A small image denoising autoencoder, trained from scratch.
Model: 6M parameters, 32-pixel images, encoder arch preact_resnet, encoder norm batchnorm, encoder activation relu, encoder depths [3, 4, 6, 3], encoder widths [64, 96, 144, 208], decoder norm batchnorm, decoder activation relu, decoder widths [48, 96, 96].
Data: trained on microscope photos of single blood and bone marrow cells, 194171 training examples.
Rows from block 3 of the encoder of a small image denoising autoencoder, named by matrix and row number. Rows with one number belong to one channel. Each number is 128 + 32 x the weight over its row's rms, rounded and kept within 0 to 255. All counts start at 0. After the name is the row's rms in percent of the matrix's.
After each channel's rows are labels from the 100 images, of 14848, where the channel reaches its highest value: "top examples" is what is common among them. Only what is clearly more common there than usual is listed. The data: microscope photos of single blood and bone marrow cells.
# convs0: first 3x3 conv, stride 2 (encoder.blocks.3.convs.0.weight, 96x64x3x3, each kernel summed), inputs 0-63
# convs1: second 3x3 conv (encoder.blocks.3.convs.1.weight, 96x96x3x3, transposed, each kernel summed), outputs 0-95

convs0.89 100 [155 175 136  85 187 137 139 191 144 122 123 150 137 127 150 114 195  98 221 159 146 147 135 168 128  69 139 100 101 132 125 113 145 138 127 112 136 130 106 164 168 178 104  85 121 117 116 131 101 155 144  83 111 126 162 135 190 137 171 134 156 127 215 135]
convs1.89 118 [138  95 113 140 132 114 139 130 146 148 136 136 102  69 103 113 108  88 117  77 100 193 166 129 148 117 137 127 110 131 110 127  54 133 156 122  94 125 123 113  71  64 116 126 126 137  97  79  59  27  98 116 107 128 100 157 162 139  86 150  90 106 122  57 123 111  95 122 143 114  91 128 134 110 112 100 132 131  83 141  94 127 119  91  23 156 146 117 126 173 106 165 162  86  93  94]
top examples: cell type: segmented neutrophil

convs0.1 092 [ 90 112 128 134 123 110  77 115 129 195 149 128  75 103 107 120 132 131 111 119 146 164  87 107  73 141 126 102 105  76 161 193 131  94 117  98 189 216 182 130 134 136 119 164  68 155 115 129 105 154 191 122  87 121 128  89 136 166 102 114 136 141 132 171]
convs1.1 092 [216 156 168  98  90 162 148 113 138 102 123 113 124 160 122 178 161 150 122 206  74 154 124 128  59 153 130 113  86  95 100 127 143 142  98 142 106 156 101 122 153 143 150 136 197 126  69 127 166 103  61 123 131  47 149 109  93 124 131 102 110 140 105 101 103  92 143  88  66 111  94  95  93 130  95  93 128 136 104  94 116  93 131  90 113 152 113 167 169 110  89  77 125 150 105 139]
top examples: smear: peripheral blood; cell type: segmented neutrophil

convs0.77 089 [141 134 142  78 131  87 144 131 132 157 159 147 116 138  96 115 170 126 137 153 122  63 139 192 142 138 135 155 147 137 188 171 122 139 142  85 127 180 149 240 111 139 103 133  99 181 100 138 115 149 108 202 168 127 160  91 112  71 109 159 112 133 123 118]
convs1.77 102 [143 111 131 131 126 150 127 128 154 149 113 130 241 118 197 110 140  97 165 157 140 114  82 112 121 107 157 141 127 143  96 102 116 122  86 170 151 130 154 118 149 161 112 151 138  98 117 177 105 114  80 117  85 190 154 113 102 150 180  71 114 106 113 170 140  80 138 143 138 145 101 119 148  30 152  85 137  76 152 110 128 158 192  82 144 175 158 119 173 165 125 106 152  97  83 138]
top examples: cell type: lymphocyte

convs0.9 076 [136 120  95 122 162 117 119 136 161 176 131 145 138 130 164 160  80 155 161 147 133 138  83 112 142 102 139 134 125 155 139 143  83 110  72 123 164  86 112 168  96 114 130 144 125  61  88 176 102 162 168 153 148 118 115 191 174  47 143  99 191 186 131 170]
convs1.9 072 [175 103 136 218  94  99 110 133  76 116 150 124  57  33  94 109 128 140  98 103 121 189 130 122  90 138 134  91 133 169 117  94 210 117 133 114 143 127 170  95 115  84 128 108 110 152 131 129 152  57 172 117 100 116 154 127 162 163  99  93 128 129 125 123  87 128 122  91 109 129 185 128 144 113  68 128 154  81 154 133 123 130 123 143  44 134 128  98 137 125 138  79 128 140  87 116]
top examples: cell type: segmented neutrophil; smear: peripheral blood

convs0.65 108 [ 90  81 107 108  59 145 135 122 126 178 131  69 161 139  60 118  10 126 147 112 147 116 120 175 129 184 107 114 127 122 129 106 131 130 120 180 104 130 145 138 143 151  62 159  95 128 116  85 106 176 146  97 123 117 136 134 140 101 145 147 144 135  80 158]
convs1.65 102 [114 137 131 156  39 219 101 119 164  77 170 129  69  90 148 166 129  60 144 111 138 122  92 134 136 112 170 122  86 128 142 117 135  82 183 156 136 121 159 156 153 219 112 148  96  96 112  97 125 129  98 116  86 121 203  95 107 170  50 140 148 129 143 136 111 144 135  95 132 132 133 162 187  81 144 107 108 141 109 107 154 130 115 165 130 121 139 111 137 149 131  98 152 138 153  88]
top examples: cell type: erythroblast

convs0.45 128 [145  98  80 129 150  93 129 128  55 105 102 123 106 144  81 109 114 139 102 106 150 177 145  90 109  98  89 159 163 144  36 144 114 116 140 132 138 161 188 106 166 138  93 132 159  31 117 112 128 196 138 117  97  99 165 155 147 151 129 140 103 105 107 118]
convs1.45 078 [ 65 120 139 141  86 110 161 105 157  58 107 121  90 114 113 142 144 145  95 175  85 106 104 151  84 170 188 168  94 117 126 149  94 108 119 161 101 131 104 107 193 122 139 129  88 131  69 110 114 109 116 120 129  91 131 113 161 138 204 118  87  83 170 114 114 171 147 111 141 115 159 143 122 105 105 109 141 144  22 117 152 175 193 166 108 106 123  70 162 111 157 118 122 113  92 155]
top examples: cell type: erythroblast

convs0.91 121 [118 111  67 114 212 115  88 141 111 112 131 134 121 119  67  88 135 151 101 108 131 118 100 139 135  97 133 118 125 102 128 101 153 120 113 151 157  65  87 162 105 175 117 119  92 145 116 151 119 104 107 146  73  76 147 130 190  99 198  40 134 111 116 164]
convs1.91 116 [117 100 106 173  90 114 117 136 154  93  88 155 117  98 170 129 137 127  63 103 153 187 107 121  99 184 130  82 128 119 110 125 116 126  80 156 143  91  64 170 119 131 110  97 129 118  83 141 184 108 140  61 143 139 150 105 143 117 209 145 136 153 103 161 129 124 141 108 148 132 163  96 120 154 102 134 137 178  16  90 119 169 170 103  64 106 163 118 138 126 148 128 101 178  93 145]
top examples: smear: peripheral blood

convs0.40 115 [ 76 109 112  78 120 109 101 122 164 132 122 139 156 150 142 102 111 145 117 140 121 158 148 148 126 115 144  71 110 125  62 102 119 175 139 128 186 152 122 101  84 102 207 118 138  75 119 161 191  92 126 166 100 111 169 163 111 104  74 179 181 163 129  81]
convs1.40 095 [152 130 165 118 128 134 103 114 130 135 129 158  71 149 108  79 130 142 118 136  84 136 137 105 175 176  91 162 201 212 103  89 141 160  94 106  91 108 112 146 181 166 175 159  98 190 114 163 131 132 103 146 178 101 151 169 100 164 150 141 115 172  65 131  96 165 158 163 130 181 140 100 137 127 119  94 148 125 155 145 119 111  91 176  54  75 143 163 145 119 137 100 136 142  86 166]
top examples: smear: peripheral blood

convs0.32 083 [100 160 114 116 126 127 114 156 103 100  95 104 100  96 166 123 128  96 110 144 138 107 150 226 119 153 102 140 127 109 162 134 128 112 184 125 209 115 152 157 162 125  95 157 102 220 117 154 140 131 151 187 126  71  99 133 194 158 157 123 100 103 144 126]
convs1.32 084 [127  94 132 135 140 137  96 169 143  57  98 195 146 141  42 136 171 100 141 148 137  82  97 141 133 106 113 103 125 135  63  86 116 123 162 156 148 152 131 139  47 144 146 142 171 143  87 132 109 114  56 124 156  89 133  89  96 136 181  66 121 151 120  76 179  94 152 144 128 138  87  96 137 133  63 117 181 104 126  86 147 126 142 110 128 148  93 140 123  76 145 121 131 132  66 123]
top examples: cell type: segmented neutrophil; smear: peripheral blood

convs0.16 082 [150  99 131 103 136  81 143  86 187  97 114 126  77 155 105 210 140 143  69  64 116 139 186 143 120  91 152  79 134 111 114 183 104 166 135 109  94 144 139 108 150 123 158  91 132 141 154 113 148 176 124 113 179 119 145 124  84 110  93 158  99 100  75 165]
convs1.16 125 [ 30 130 145  21 152  90 155 135  69 160 134 118 130 184 108 124 138 141 151  97  64  74 149  95 184 123 191 108 126 132 144 151 145 131  98  90  97 166 107  85 140 139  62 114 133 115 109  97  69 127 113 140 140 142  86 117  99 131 180  88 106  94 117 109  96 121 112 121 105 136 157 150 106 119  95 148 120 109  83 104 115 156 109 156 135 152  74 163 137 103  84 139 109 118  85 114]
top examples: cell type: lymphocyte

convs0.38 079 [121 132  96  90 105 101 148 117 106 105 158 149 119 113  84 126 105 187 141 164 148 141 131 147 124 126 125 198 124 121 152 157 123 117 142 114 139 218 101 128 150  95 193  98 114 102  88 119 167 236 144 158 160 107 128 154 145 186  72 137 124 161 147 109]
convs1.38 092 [108 164 199 103 148 114 207 193 104 147 128 124 165 146 135 165 126 112 131 209 111 154  92 100 144 149 140 127 101  79 119 132 153 112 120  92 175  91 124 102 129 128 122 145 163 160 121 149  51 179 138 156 114 175 142 156  98 129  72 120 107  74 195 119 153  94 110 174 122 135 168 130 124 107  87  80 120  77 107 143 104 118 112 158 136 136 157  75 174 150 159 144 106 140  88 176]
top examples: cell type: lymphocyte

convs0.24 132 [120 122 164  98 114 122 100 139 184 132 154 132 121 144 144 106   0  66 128 127 110 142 150 125  75 149 143 115 195  95 140  97 128 132 175 131 130  90 116 108 126 145 121  97 136 193 136 113 138  53 130 134 149 128 108 169 104 107  94 133 116 152 107 159]
convs1.24 109 [181 108 117  97 133 118 107 135 139 131 132  49  98 122 178 131 117  99 130 121  96  50 137 103 140 123  98  67 135 141 147  88 137 165  34 130 114 145 155 132 104 200  84 155 158 121  92 140 105 128 143 112 156 130 129 117 133  39 129 151 100 150 112  85 147 188 127 117 126 145 157 128 129  98 122 121 103 127 177 122 160 197 134 101 149 107 108 223 148  81  97 106 137 142 130  96]
top examples: cell type: promyelocyte

convs0.41 078 [125 140 139 175 108 157  99 156 155 147 148 132 156 137 134 219 101 157 145 124 154 102 137 143 213 171  90 151 105 126 147 104 148 149 114 110 168 133 112 146 106 112 129 102  95 194  89 110 141 137 134 164 102  98  85 177 119 136 131 216  84 189 137 128]
convs1.41 103 [ 75 111  92  86 142  91 137 102 110 177  83 132 169 151 114 148 144 104 153 124 205 145 134 126 161  97 132 121 107 105 135 173  86 116 150 114 142 149 153 148 135 158 149 125 174 144 136 165 127 170 128 103 109  80  93 145  86 136 120 255 103 144 132 149 166 161 110 146 137  85 149 103 107 166 134 187 113 141 117 126 109 133 102  72 100 132  97 146 155  83  82 140 141  98 138 115]
top examples: cell type: lymphocyte