A small image denoising autoencoder, trained from scratch.
Model: 6M parameters, 32-pixel images, encoder arch preact_resnet, encoder widths [64, 96, 144, 208].
Training: muon at rate 0.0021, 6600 steps, batches of 256.
Data: trained on microscope photos of single blood and bone marrow cells, 8.7 epochs.
Rows from block 2 of the encoder of a small image denoising autoencoder, named by matrix and row number. Rows with one number belong to one channel. Each number is 128 + 32 x the weight over its row's rms, rounded and kept within 0 to 255. All counts start at 0.
Before each channel's rows are labels from the 100 images, of 14848, where the channel reaches its highest value: "patch colour" is the nearest of a few named colours to the mean colour under the peak. Only what is clearly more common there than usual is listed. The data: microscope photos of single blood and bone marrow cells.
# convs0: first 3x3 conv (encoder.blocks.2.convs.0.weight, 64x64x3x3, each kernel summed), inputs 0-31
# convs1: second 3x3 conv (encoder.blocks.2.convs.1.weight, 64x64x3x3, transposed, each kernel summed), outputs 0-31

patch colour: blue; black
convs0.39 [128 134  92 105 104 148 134 141 143 115 147 204 135 181  87 129 145 120 132  73 144 120 102 150 142 135  15 108 136 139 114  59]
convs1.39 [122 183  93  72  99 106 133 127  71 138 125 152 118 100 156 151 152 118 121 151 159 117 136 113 132 118 107  93 151 105 108 112]

patch colour: blue
convs0.51 [178 108  90 130 147 141 132 129 181 133 140 175 126 110 146 132  89 137 104 147 129 140 141 139 154 131  65  78 126 151 132 209]
convs1.51 [122 181 157 142 161 143 102  82  49 133 114  89 114 144  99 140 133 107 132  95 121 154  92 129  81 112 149 134 122 101 144  53]

patch colour: blue
convs0.60 [125 116 110 163 122 151 106 133 147 183 136  93 121 126 135 127 145 112 110 142 105 151 103 132 174 129  72 141 118 125 155 152]
convs1.60 [106 107 125 138 183 115 145 128  49  75 147 116 143 117 144 140 138  94 187 156 104 106 166 156 141 138 140 122 149 151 143  74]

patch colour: white
convs0.16 [186 116 145 155 156  84 195  90  90 101 161 138  99 104 123 138  20 111 121 136 113 116 142 128 162  90 104 131 172 154 101 121]
convs1.16 [117  70 143  92 148 131  61 161 111 136 114  18 142  98 108 133 166 181 154 128 131 125 130 106 102 126 136  95 174  61 150 166]

patch colour: pink
convs0.54 [126 153 137 114 150 141 124 101  67 120 132 183  99 153 150 127 127 136 114 113  82 157 207 123 157 144 137  95 139 125  23  85]
convs1.54 [ 81 139 163 123 173 123 110 123 115 105 129  94 150 188 142 123  94 132 143 144 107 169  84 108  98 120 134 123  86 153  50 116]

patch colour: white
convs0.40 [160 130 147  84 133  89 110  88 101 162 122 130 109 122 113 123 121 154  93 127 130 154 117 129  77  67 116 115 176 107  82 205]
convs1.40 [ 72 121  74 181 137 164 128 100  96 163 115 108  80 114 166 149 118  83 143 148 147 113 143 100 103 143 140 108  81 107 175  61]

patch colour: black
convs0.33 [208 118 140 131 133  77 102 109 100  78 145  91  71 103 155 146 145 160 139 120 112 157  92 136 143 143 112  63 110 139 177 161]
convs1.33 [ 92 112 135  91 135 129 173 175 122 108 169 178 108 113 121 112 166 108 141 104 173 117  51 110 143  85  92 100 123 110 139 113]

patch colour: white
convs0.23 [148 139 134 108  96  84  94 116 118  91 147 108  80 119 101 139   0 113 143  85 123  83 135 129 100 135 105 146 191 143 128 146]
convs1.23 [145 111 159 133 143  89 155 108 205 212 142 153 150 141 127 112  22 127 127 123 157 173 113  70 127 101 146 102  96 184 127 127]

patch colour: pink
convs0.57 [140 113 135  84 133  89 108 118 139 165 133 215 129 101 127 126 150 137 111 104 125  59  87 118 176 129  86 131 128 146 113  98]
convs1.57 [132 115  74  61  97 144 113 145  71 114 108 169 136 116 150 130 149 132 129 131 143 151 186 117 125  98 118  90 121 118  59 110]

patch colour: blue; black
convs0.53 [122 117 146 112 146  93 123 120 128 145 125 146  99 174 143 114 133 126 124 133 153 110 118 168 136 132 127  58 131 157  87 105]
convs1.53 [ 78 120 140 112 131 156 118 126 147 128 150 127 101 172 122 114 135 121 112 127 138 126 126 131 142 142 167  75  99 122 144  35]

patch colour: pink
convs0.9 [ 96 153 162 127 106 119 193 117 118 162 167 140 100 112 131 172 133  27 103 116  71 153 103  97  74 105  92 138  96  82  78 170]
convs1.9 [150 111 161 118 165 158  77 136 208  98 112 194 107 155 149 165 127 131 125 124 169 113 129 156 127 182 146 142 110  92 221  90]

patch colour: pink
convs0.48 [141 142  97 167  99 111 120 133 102 140 126 136 150  88 149 127  50 144 139 142  90 113 182 173 158 133 103 150  96 160 108 168]
convs1.48 [118  85  93  77 150 120 133 137  56 185 115 131 141 135  91 129 157  92 136 171  84 170 127 142 143 102 128 124 150 111 119 181]

patch colour: pink
convs0.38 [115 150 113 142 112 117 102 106 109 124 126 135 121 136 140  92 142 113 145 118 114  74 119 133 134 135  45 142 186 138 132 240]
convs1.38 [143 160  96 130  73  95 152 162  94 129 124 136 176  78 130  91 121 140 153 156 119 158 133  75 103 150 162 102 102  74  72 160]

patch colour: purple
convs0.26 [164 130 144 108 120 105 155 120 134 116 162 150 138 126 103 135 121  75 129 102 127 150 147 149 155 178  80 129 137 142 143 198]
convs1.26 [122 125 143 170 162 123  97 130 155 184 100 111 133 134 182 164 124 154 158 110 101  86 156 122  89 162 133 149  86 122  80  90]

patch colour: black
convs0.29 [ 94 176 123  87 101 104 175 152  82 146 164 104 111 116 107 150 129 133  91 104 122 162 135  93 158 112  95  76 147 170  80  99]
convs1.29 [131 132 119 180  83 170 139 163  92 100  73 152  80 128 132 115 152 126 152 160 162 112 106 137  95 142 145 185 154 115 153 166]

patch colour: pink
convs0.24 [124 169 139 105 141 167 119 101 104 104 116 113 137 115 135 142 127 136 107 141 139 144 178 110 137 134  85 120 112 128 158 132]
convs1.24 [146 110  91 176 108  87 117 114 116 207 162 159 132 154 106 132 110 109 155 144  74 128  61  99 136 164 140 187 110 156  74 136]

patch colour: blue
convs0.61 [209 122 170 123  95 113 153 122  52 126 144 169 111 122 133  98  92  92 133  84  96  58 131 116 118  72  79 135 118 113 121 155]
convs1.61 [ 19 152 103 137 174 126 118  65 166 132 104 172 147 161 110 179 141 161 131 137 159 207  96 156 142 130 132 137 187 132 146 138]

patch colour: white; pink
convs0.13 [129 143  74 111 116 102 145 116  72 144 122 207 118  86  85 144 181 117 146 142  88  78 101 109 119 120 156 130 149 104 166 170]
convs1.13 [177 120 106 125  64 119  95 109 132 154 118 176 125  89 124 152 116 130 124 158 133 240 171 105 114 167 138 115 121 118 121 109]

patch colour: purple
convs0.0 [113 158 168  93 122  91 143 101 130 101 103 118  83 101 124  89  61 145 101 108 101 108 156 142 109  93 102 143 124 106  50  96]
convs1.0 [ 25 128 139  96 197 140 123 144  92 141 166 114 105 113 152 147 166 162 162  88 146 126 169 156 130 131 187 103 129  91  98  69]

patch colour: purple
convs0.56 [103 124 112 100 122 100 144 122 100 112 161  67 132  99  43 109 107 108 149 177  87  91 170 132 166 134 110 137 107 124 133 114]
convs1.56 [133 135 135 147  95 134 131 154 106 143  81 152 125 166 164 102  81 142  95  65 174 156 119 152 105 108 116 127 132 194 113 132]

patch colour: purple
convs0.30 [119 131  96  58  83 118 133 172 100 121 131 171 102 132 108 124  94  93 178 119 105   1 127 153 123 118 108 179 119 124 138 114]
convs1.30 [138 137 154  99 166  96 151  89 143 126 157 135 152 187 116 139 146 135 156 111 177 161 139 130 145 117  74  77 171 147 151 185]

patch colour: purple
convs0.10 [152 177 116 116 147 125 140 139  82 157 155 125 125 128  65 124  24  84  87  93  88  80 162 121 146  98 103 152 137 135  79 148]
convs1.10 [137 115 116 148  86 135  64 144 154  94 102 119  92 140 146 140 226 149 123 107 134 185 104 114 117 134 129 137 116 117  82 154]

patch colour: blue
convs0.8 [141 152 145 132 127  84 112 135 107  93 170  63 118 131 124 130  60 116 134 162 119 114 134 162 153 111 133 151 137 129 123  47]
convs1.8 [ 67 112 137 101  88 171 141 121  77 149 127  80 150 107 107 130 146 134 169 120 118 144 109 133 133 112 138 170 120 100  78 103]

patch colour: white
convs0.2 [114 102 102 114 121 126 130 148 114 115 148  93 142 145 158 141 107  66 166 129 120  71 137 107 184 121  53 173 133 114  72  32]
convs1.2 [118  87  90 118 128 118 107 156 125 146 125 100  99  49 157 175  70 168  90 132  68 113 152  99 113 181 191 135  73 115  72  75]

patch colour: white
convs0.15 [105 160 110 170 125  87 151 124  45 122 181 121  98 152 113 140  88 102 154 116  99 139  71  54  91  92 118 137 160 117  40  93]
convs1.15 [128 174 114 212 180 121 137 119  75 134 137  58 114 132 109 117 143 121  65 162  94 142 133  50  82 178 148 129 116 140  58 100]

patch colour: purple
convs0.14 [109 138 169 112 101  84 116 141 123  91 167  97  82 121 126 103  25 119 118  89 141  75 145 164 116 109 106 143 200 128  69  85]
convs1.14 [117 168 115 138 106 161 124 108 101 132  94  67 115 101 114  84 133  90 119 158 159  57 140 127 124 147 151 141  86 161 110 152]

patch colour: pink
convs0.20 [125 143 136 108 109  85 149 127  52 117 107 166 126 106 163 131 138 117 117 139 137 128 168 122 151 112 124 133 148 140 107  90]
convs1.20 [134 138  83 113 164 119 153 136  89 141 137  84 105 139 136 115 106 125 111 158 132 190 152  39 124 109 162 113 111 115  66  90]

patch colour: purple
convs0.3 [102 161 138 140  71 100 122  97 106 132 132 140 140 200 154  98 156 157  88 108 116 117 136 139 163 174  20 123 106 153 141 125]
convs1.3 [110  84 176 116 141 163  91 171  67 157  63 123 124  92 184 124  93 161 113 104 179 115 126 100 144 144 114 101 101 150  97 122]

patch colour: white
convs0.46 [102 133 146  67 122 115  92 158  97 143 115 163 138 114 129 105  69 153 166 159 109  69 140 147 171 126  75 147 134  95 111 173]
convs1.46 [151 159 110 161  94 109 148 146 150  98 102 185 152 137  67 134 138 189 138 175 119 197 203 169 110 114 103 141 105 106 180 161]

patch colour: black
convs0.49 [ 91  89 104  96  86  70 142 114 101 131 110 144 126  82  78  91 123 108 147  80 157  76 143 143 146 105 140 150 129 187 177 151]
convs1.49 [181 138 127  59  96 109 139 135 139 127 156 176 162  80  78 148 154 161 164 139 149  78 169 129 177 107 108 109 157 103 188 106]

patch colour: purple
convs0.5 [ 91 128 133 129 107 111 135 162  86 115 146 142 141 112 126 100  29  95 110 155  76  50 184 191 180 106  89 119  85 123 101 115]
convs1.5 [114  73 108 126 147 130  87 125 152 122 128 167 128 191  86 161 159 180 177 140 126 138  73 189 143 120 112 102 101 109 162  88]

patch colour: purple; blue
convs0.59 [105 156 144 157 110 116 162 134 130 122 158 103 175 161 115 146  89 104 115 108  93 121  85 106 200 152  63 138  99 162  85  82]
convs1.59 [119 140  62 137 116 126  99 101  52 174 133 145  84  90 145 142 114  76 117 178  97 155 143 164 100 176 165 130 106  99 133  99]