A small image denoising autoencoder, trained from scratch: encoder activation relu.
Rows from block 15 of the encoder of a small image denoising autoencoder, named by matrix and row number. Rows with one number belong to one channel. Each number is 500 + 40 x the weight over its row's rms, rounded and kept within 0 to 999. All counts start at 0. Numbers have three digits each. After the name is the row's rms in percent of the matrix's.
After each channel's rows are labels from the 100 images, of 14848, where the channel reaches its highest value: "strongest on" is what is common among them; "colour at peak" is the nearest of a few named colours to the mean colour under the peak. Only what is clearly more common there than usual is listed. The data: microscope photos of single blood and bone marrow cells.
# convs0: first 3x3 conv (encoder.blocks.15.convs.0.weight, 208x208x3x3, each kernel summed), inputs 0-103
# convs1: second 3x3 conv (encoder.blocks.15.convs.1.weight, 208x208x3x3, transposed, each kernel summed), outputs 0-103

convs0.16 108:464427461586529516497352508490533482510528397504443478520535513482486517529483482514515522479449466486502522489489488426514442501519544481551539481544460483569516469392475513479445493466460517444515470496460540451435490476501483499486473515498492504462511488387503491476504463534472512634474551443498417489498528
convs1.16 099:541454627404483448502522497531467562452526503494502487513517529533446498493541510471544498459530474551543449521505524545501576499478431471489491459508482530509503570405457511529516497514548526509528439497474494572485457477467539452530511507500507517572461526535553517529538589494502462595521477472545552493462431
strongest on: cell type: promyelocyte
colour at peak: blue

convs0.121 084:533547431429506476493426450498473434500465456454483512502515489507458481435552517532544442479555496421627457479425533632495556528468458483504478587559533485471460491364488471474449505505450587517485516511513437485460482545505491492517467544457451517467521498443502493493468541505545458507429455510451490487553460
convs1.121 075:492490553524476523496578390501604509490502535481442488609529459465462478481479524467460516485495462460484535531562489379434443499516542500469552567491521513467495539516556477533535577550491474405500475465517517443529595467493456476457513482531552557451479516538481515528482461432492481502507519529431556558525525
strongest on: cell type: erythroblast
colour at peak: blue

convs0.145 085:474566450445422495484515429508510506486469478448466458556495549473440480475438545410488473535569461494559475489513486543452439544490504509480416550517532493525455445517480475556485530501466478515497509511488456575505502546428453481454433459532464510476506504484441460502546510487408524504449482478494502475524487
convs1.145 072:407564528475482489490574544526499558460555522515494483426486511503523482513564515574523499488508495535533490523556435491497429396459487552466509502544473495520499492454548490455522493510579453479512517560544464457475449477585525486481502512529505497560498473473531439541525453436538506513542462500560487544509564
strongest on: cell type: lymphocyte
colour at peak: white

convs0.192 092:502470452531467483475488492523481464544446436505511535563528538495467489514554521498479495457508502485509503488477574555471517411435519502510464531484507528476452521445456487449470560547501506471487457526487457467471458552523519560474574482493457429472512502445413481481470477530494488535491503502548526494491511
convs1.192 072:512538474504473530476477545439493530466501540490521451498440522490427525506452440459475469481484500530460544499460454408528432552468557473493525530553525531455601460534476539584515553502481519549513472523557471455590513463499461477506520548597527593532465494511512573470461451407491484502511479515523494485504526
strongest on: cell type: lymphocyte
colour at peak: grey

convs0.34 087:476555426496554465550498440521583564488492497478462402523490513486446470468458502554468470482505438508554588495511548615495439565547503495487505560469541466486442525526436392515505490487461503552471477477463500469497515477520471505472477466593487455463449458384444516528478510442426571450463491460458550437446527
convs1.34 080:493540601442497545506451433502476496519529488567455492574447502532500514515550572518567524511529457540447500510458488417492504445413486574490512514569501528486500530462548446496517474491530563455549524478533448595500524490480551523530490504483506473522494518490506487471494540470514422520478557475504482513541474
strongest on: cell type: segmented neutrophil
colour at peak: black; blue

convs0.52 120:503447501530512498486463449469561438513461481565567495468508500556508440448592486517495521508485464504566462528437595469503485493519429485499518426530516556517411473471482550464583539428562522474492485485425518576503515485494458507518515511517551487510525559508450457499458427443519445455456509450498473491437545
convs1.52 134:479505466720460498513461525498496532518519542490445515525510502551435469478466515461518541490515514503406530492503503455469551495514460498496491516442523454499504486577507488503514495457525472510508501489531522480559498490463519459500510518528492485474495411504486539562488505492483471563483508556437507526530478
strongest on: smear: peripheral blood
colour at peak: pink

convs0.112 087:502517463426532503452368496519486529534554528514476491488503437504470525416543480542475462549533538465469506542467516464497507464499513470502517550541487502470470405366481551404564505484478526480474514487457477522509505481514473468543433478484466456468521476444565486528477555573572395499422413520479466457527513
convs1.112 087:467479499544474467509603379515558475456519461502541460580533516488483465487483492485488412487455542518471479465501392504462542521521463513531511550501565526486489574520525397485506548523501509540513515536512515407509537494501544459470527468497482530444518466472436530488496492495514572526525531470422487526567454
strongest on: cell type: erythroblast
colour at peak: black

convs0.36 095:453482497389501486488508547452461434485435451508554480515529509485487414478543514521452525516532474480444422507576506469494516497506405537503430473487509492536477534497459524553597494436492475442504515510578490613436519491509467502530483526488520556509493532502473490508551480546473443408469538464510441489552512
convs1.36 089:525485581708556470534469502519506568525526520464444506551486448452506496503490521573507551487497432502498550480514596503513516420462503485485482508461445508473481496480506457536560443589502505550524518486467472566490458529525554509482539525527509501473567466526523490558523427531479403565437536526483528529473522
strongest on: smear: peripheral blood
colour at peak: pink

convs0.156 078:516500445503473487516430428490470523497495471522543457503525515490495511281493493487494505494486453508507447522489489493470490530500521493484464548527502499497482428505482491513543504494498506498495477505502510514535512499485487512511298514505497491491487487509502522504498482479497479486521472497309488483522511
convs1.156 118:476488508500555463433554426444523446541489517512544521440526469454498549465502450452502417550496544491392429502475538474486452582536522438506557495481471581463573527488498547521387515506507517532475535482447497522545504509460502469431476530499518574512459458496448507462532468387521533486458579484478473490510468
strongest on: smear: peripheral blood
colour at peak: white

convs0.81 108:515493541586518511500475492564460509541528516566665455484464496569500493467510477509516497536450473502475512549485549582499517495479414476505541495434522487478494420429521471385529467500522580479498474476458542566461496514467490509500478554475542482490475450506494444544490529490495449480474517457483457516442484
convs1.81 088:533481509432489491468509585467533484504432441496402508558476489553489565490514468452485509440467431510530605444515537453503504463463515509416456520497515449481513537501488474511500466460464461496506492539504505421532482514507539444492427468504470505562493427527489533461464518537507523493505507520530479507506479
strongest on: cell type: lymphocyte
colour at peak: white

convs0.97 085:431443479519532474563463489495584500514488462486541533456531479531480478527546480461477551460488536446512473492495511404490516499513476494540549449501474516528552604462453535401535505533475506510534507473481514490499499469566531468517605514580495469481535567473509547502473436517496477557510545481496466522467531
convs1.97 080:513498467466428520481447517452527503500456556485461545438474503500492538532492493408451432500500535599498451526518485498490504459442512498470497539463545465464522510579466553523467509503471510470499438507449548484485509526416460485449492496483479532507501444595531501529455439412455482417496493535517472480457523
strongest on: cell type: segmented neutrophil
colour at peak: purple; blue

convs0.167 068:450527492454503460425597597483507570516541523521497526504506492532428517484497515549518511494506531490496507505563545483480498529503551528466548505579488513458581572515485540572457531529457583477485531497482544451496534546512511421518499488445520538477546551577564494510483510458401509494444497455485458538527519
convs1.167 080:552449483561540489525477472527495449496507549489545445492559495568496468574485479501466485511500465516424466488421536543505503448470450471473456492446487551445512510474569450471557431398510519517463505532476530495572510488490488489497492557537487469513459574430356505483486459547494526485564481493533531453444480
strongest on: cell type: lymphocyte
colour at peak: white

convs0.128 101:470472489518523491517500416535462574473457540547548443498510499522541436484475503504478522583478424484505552572498577509463449554533521476492420475489486519489541388519504509506496501537546602505492493487461524457517512468483449453494474457504494486498523517466453511529538475361467639452494489492516536475462455
convs1.128 129:501493444463517520494503531503536476516500594494420473507512439514510456426549528503487488508455499526481487502557446468476558519515562552446434480489451482472391462594509491515504486416443546522485524449494503484536536495501543557519467442497488510522507451487530494451523428678479469456517446541480424497561486
strongest on: cell type: lymphocyte
colour at peak: white

convs0.74 095:481510495485455486566510533516544497523509580494519483528500535489495521589353502477461510485491511509461511517491503436472498447541467514510506535484492422538520506555505453444558473490490589501501522503535430552514493527556529593528574471509500459495508471410502511486494475512494478525485506490568475540523541
convs1.74 100:527473498539454561427438568482440512496509460508486488457558489482545469365513509481458476470463509496551571437486542544495541540481505536527534515492484490429521492534447564509454523494513555526515490548451539487483518487475467452522516508459521563570557540518498521481515541459531443460516501492363473475538496
strongest on: smear: peripheral blood; cell type: platelet
colour at peak: white

convs0.124 131:456485458545548454508552404503430480491411536493512482487500506518479499471510494551589468504477536550500456484500560471575513469540543490492552494529531457536445447477484471501528596497534555480501490477469590506450498499490492528491550520539479485491514512648479469485539518554584488542457507462485585520575470
convs1.124 130:483532482471532468484484691487419545446463504486501484549506491505470470501509485491442509511566531492476407519486475524461510457559538548512477505521488511480501569468494506501460627457510444485492471526592459526522544525471516442529519503483477479499504438435523541481471486448478528533511508500504498497470485
strongest on: smear: peripheral blood; cell type: myeloblast
colour at peak: white; purple

convs0.177 084:499521484514486510484493437513498578485504484514508455483499510540488549315478527511544498481507480506485491486486529492494474532510498505487483499588506502490504515509446474515500516507526552505505460528446483484475494515476500526497300503500502519486480456521566508516502587487480478512508492504316538502526505
convs1.177 162:513457420518545486441512476482533380524476556482549507456514503525459545473472451477451442509503498549436477486437515497506499577484483473479522498459492563455624474462533596532426519492484493495490544528489518480555522507462471474480522498548525527511469472449430525464532451459535552521496481479449473483486462
strongest on: smear: peripheral blood
colour at peak: white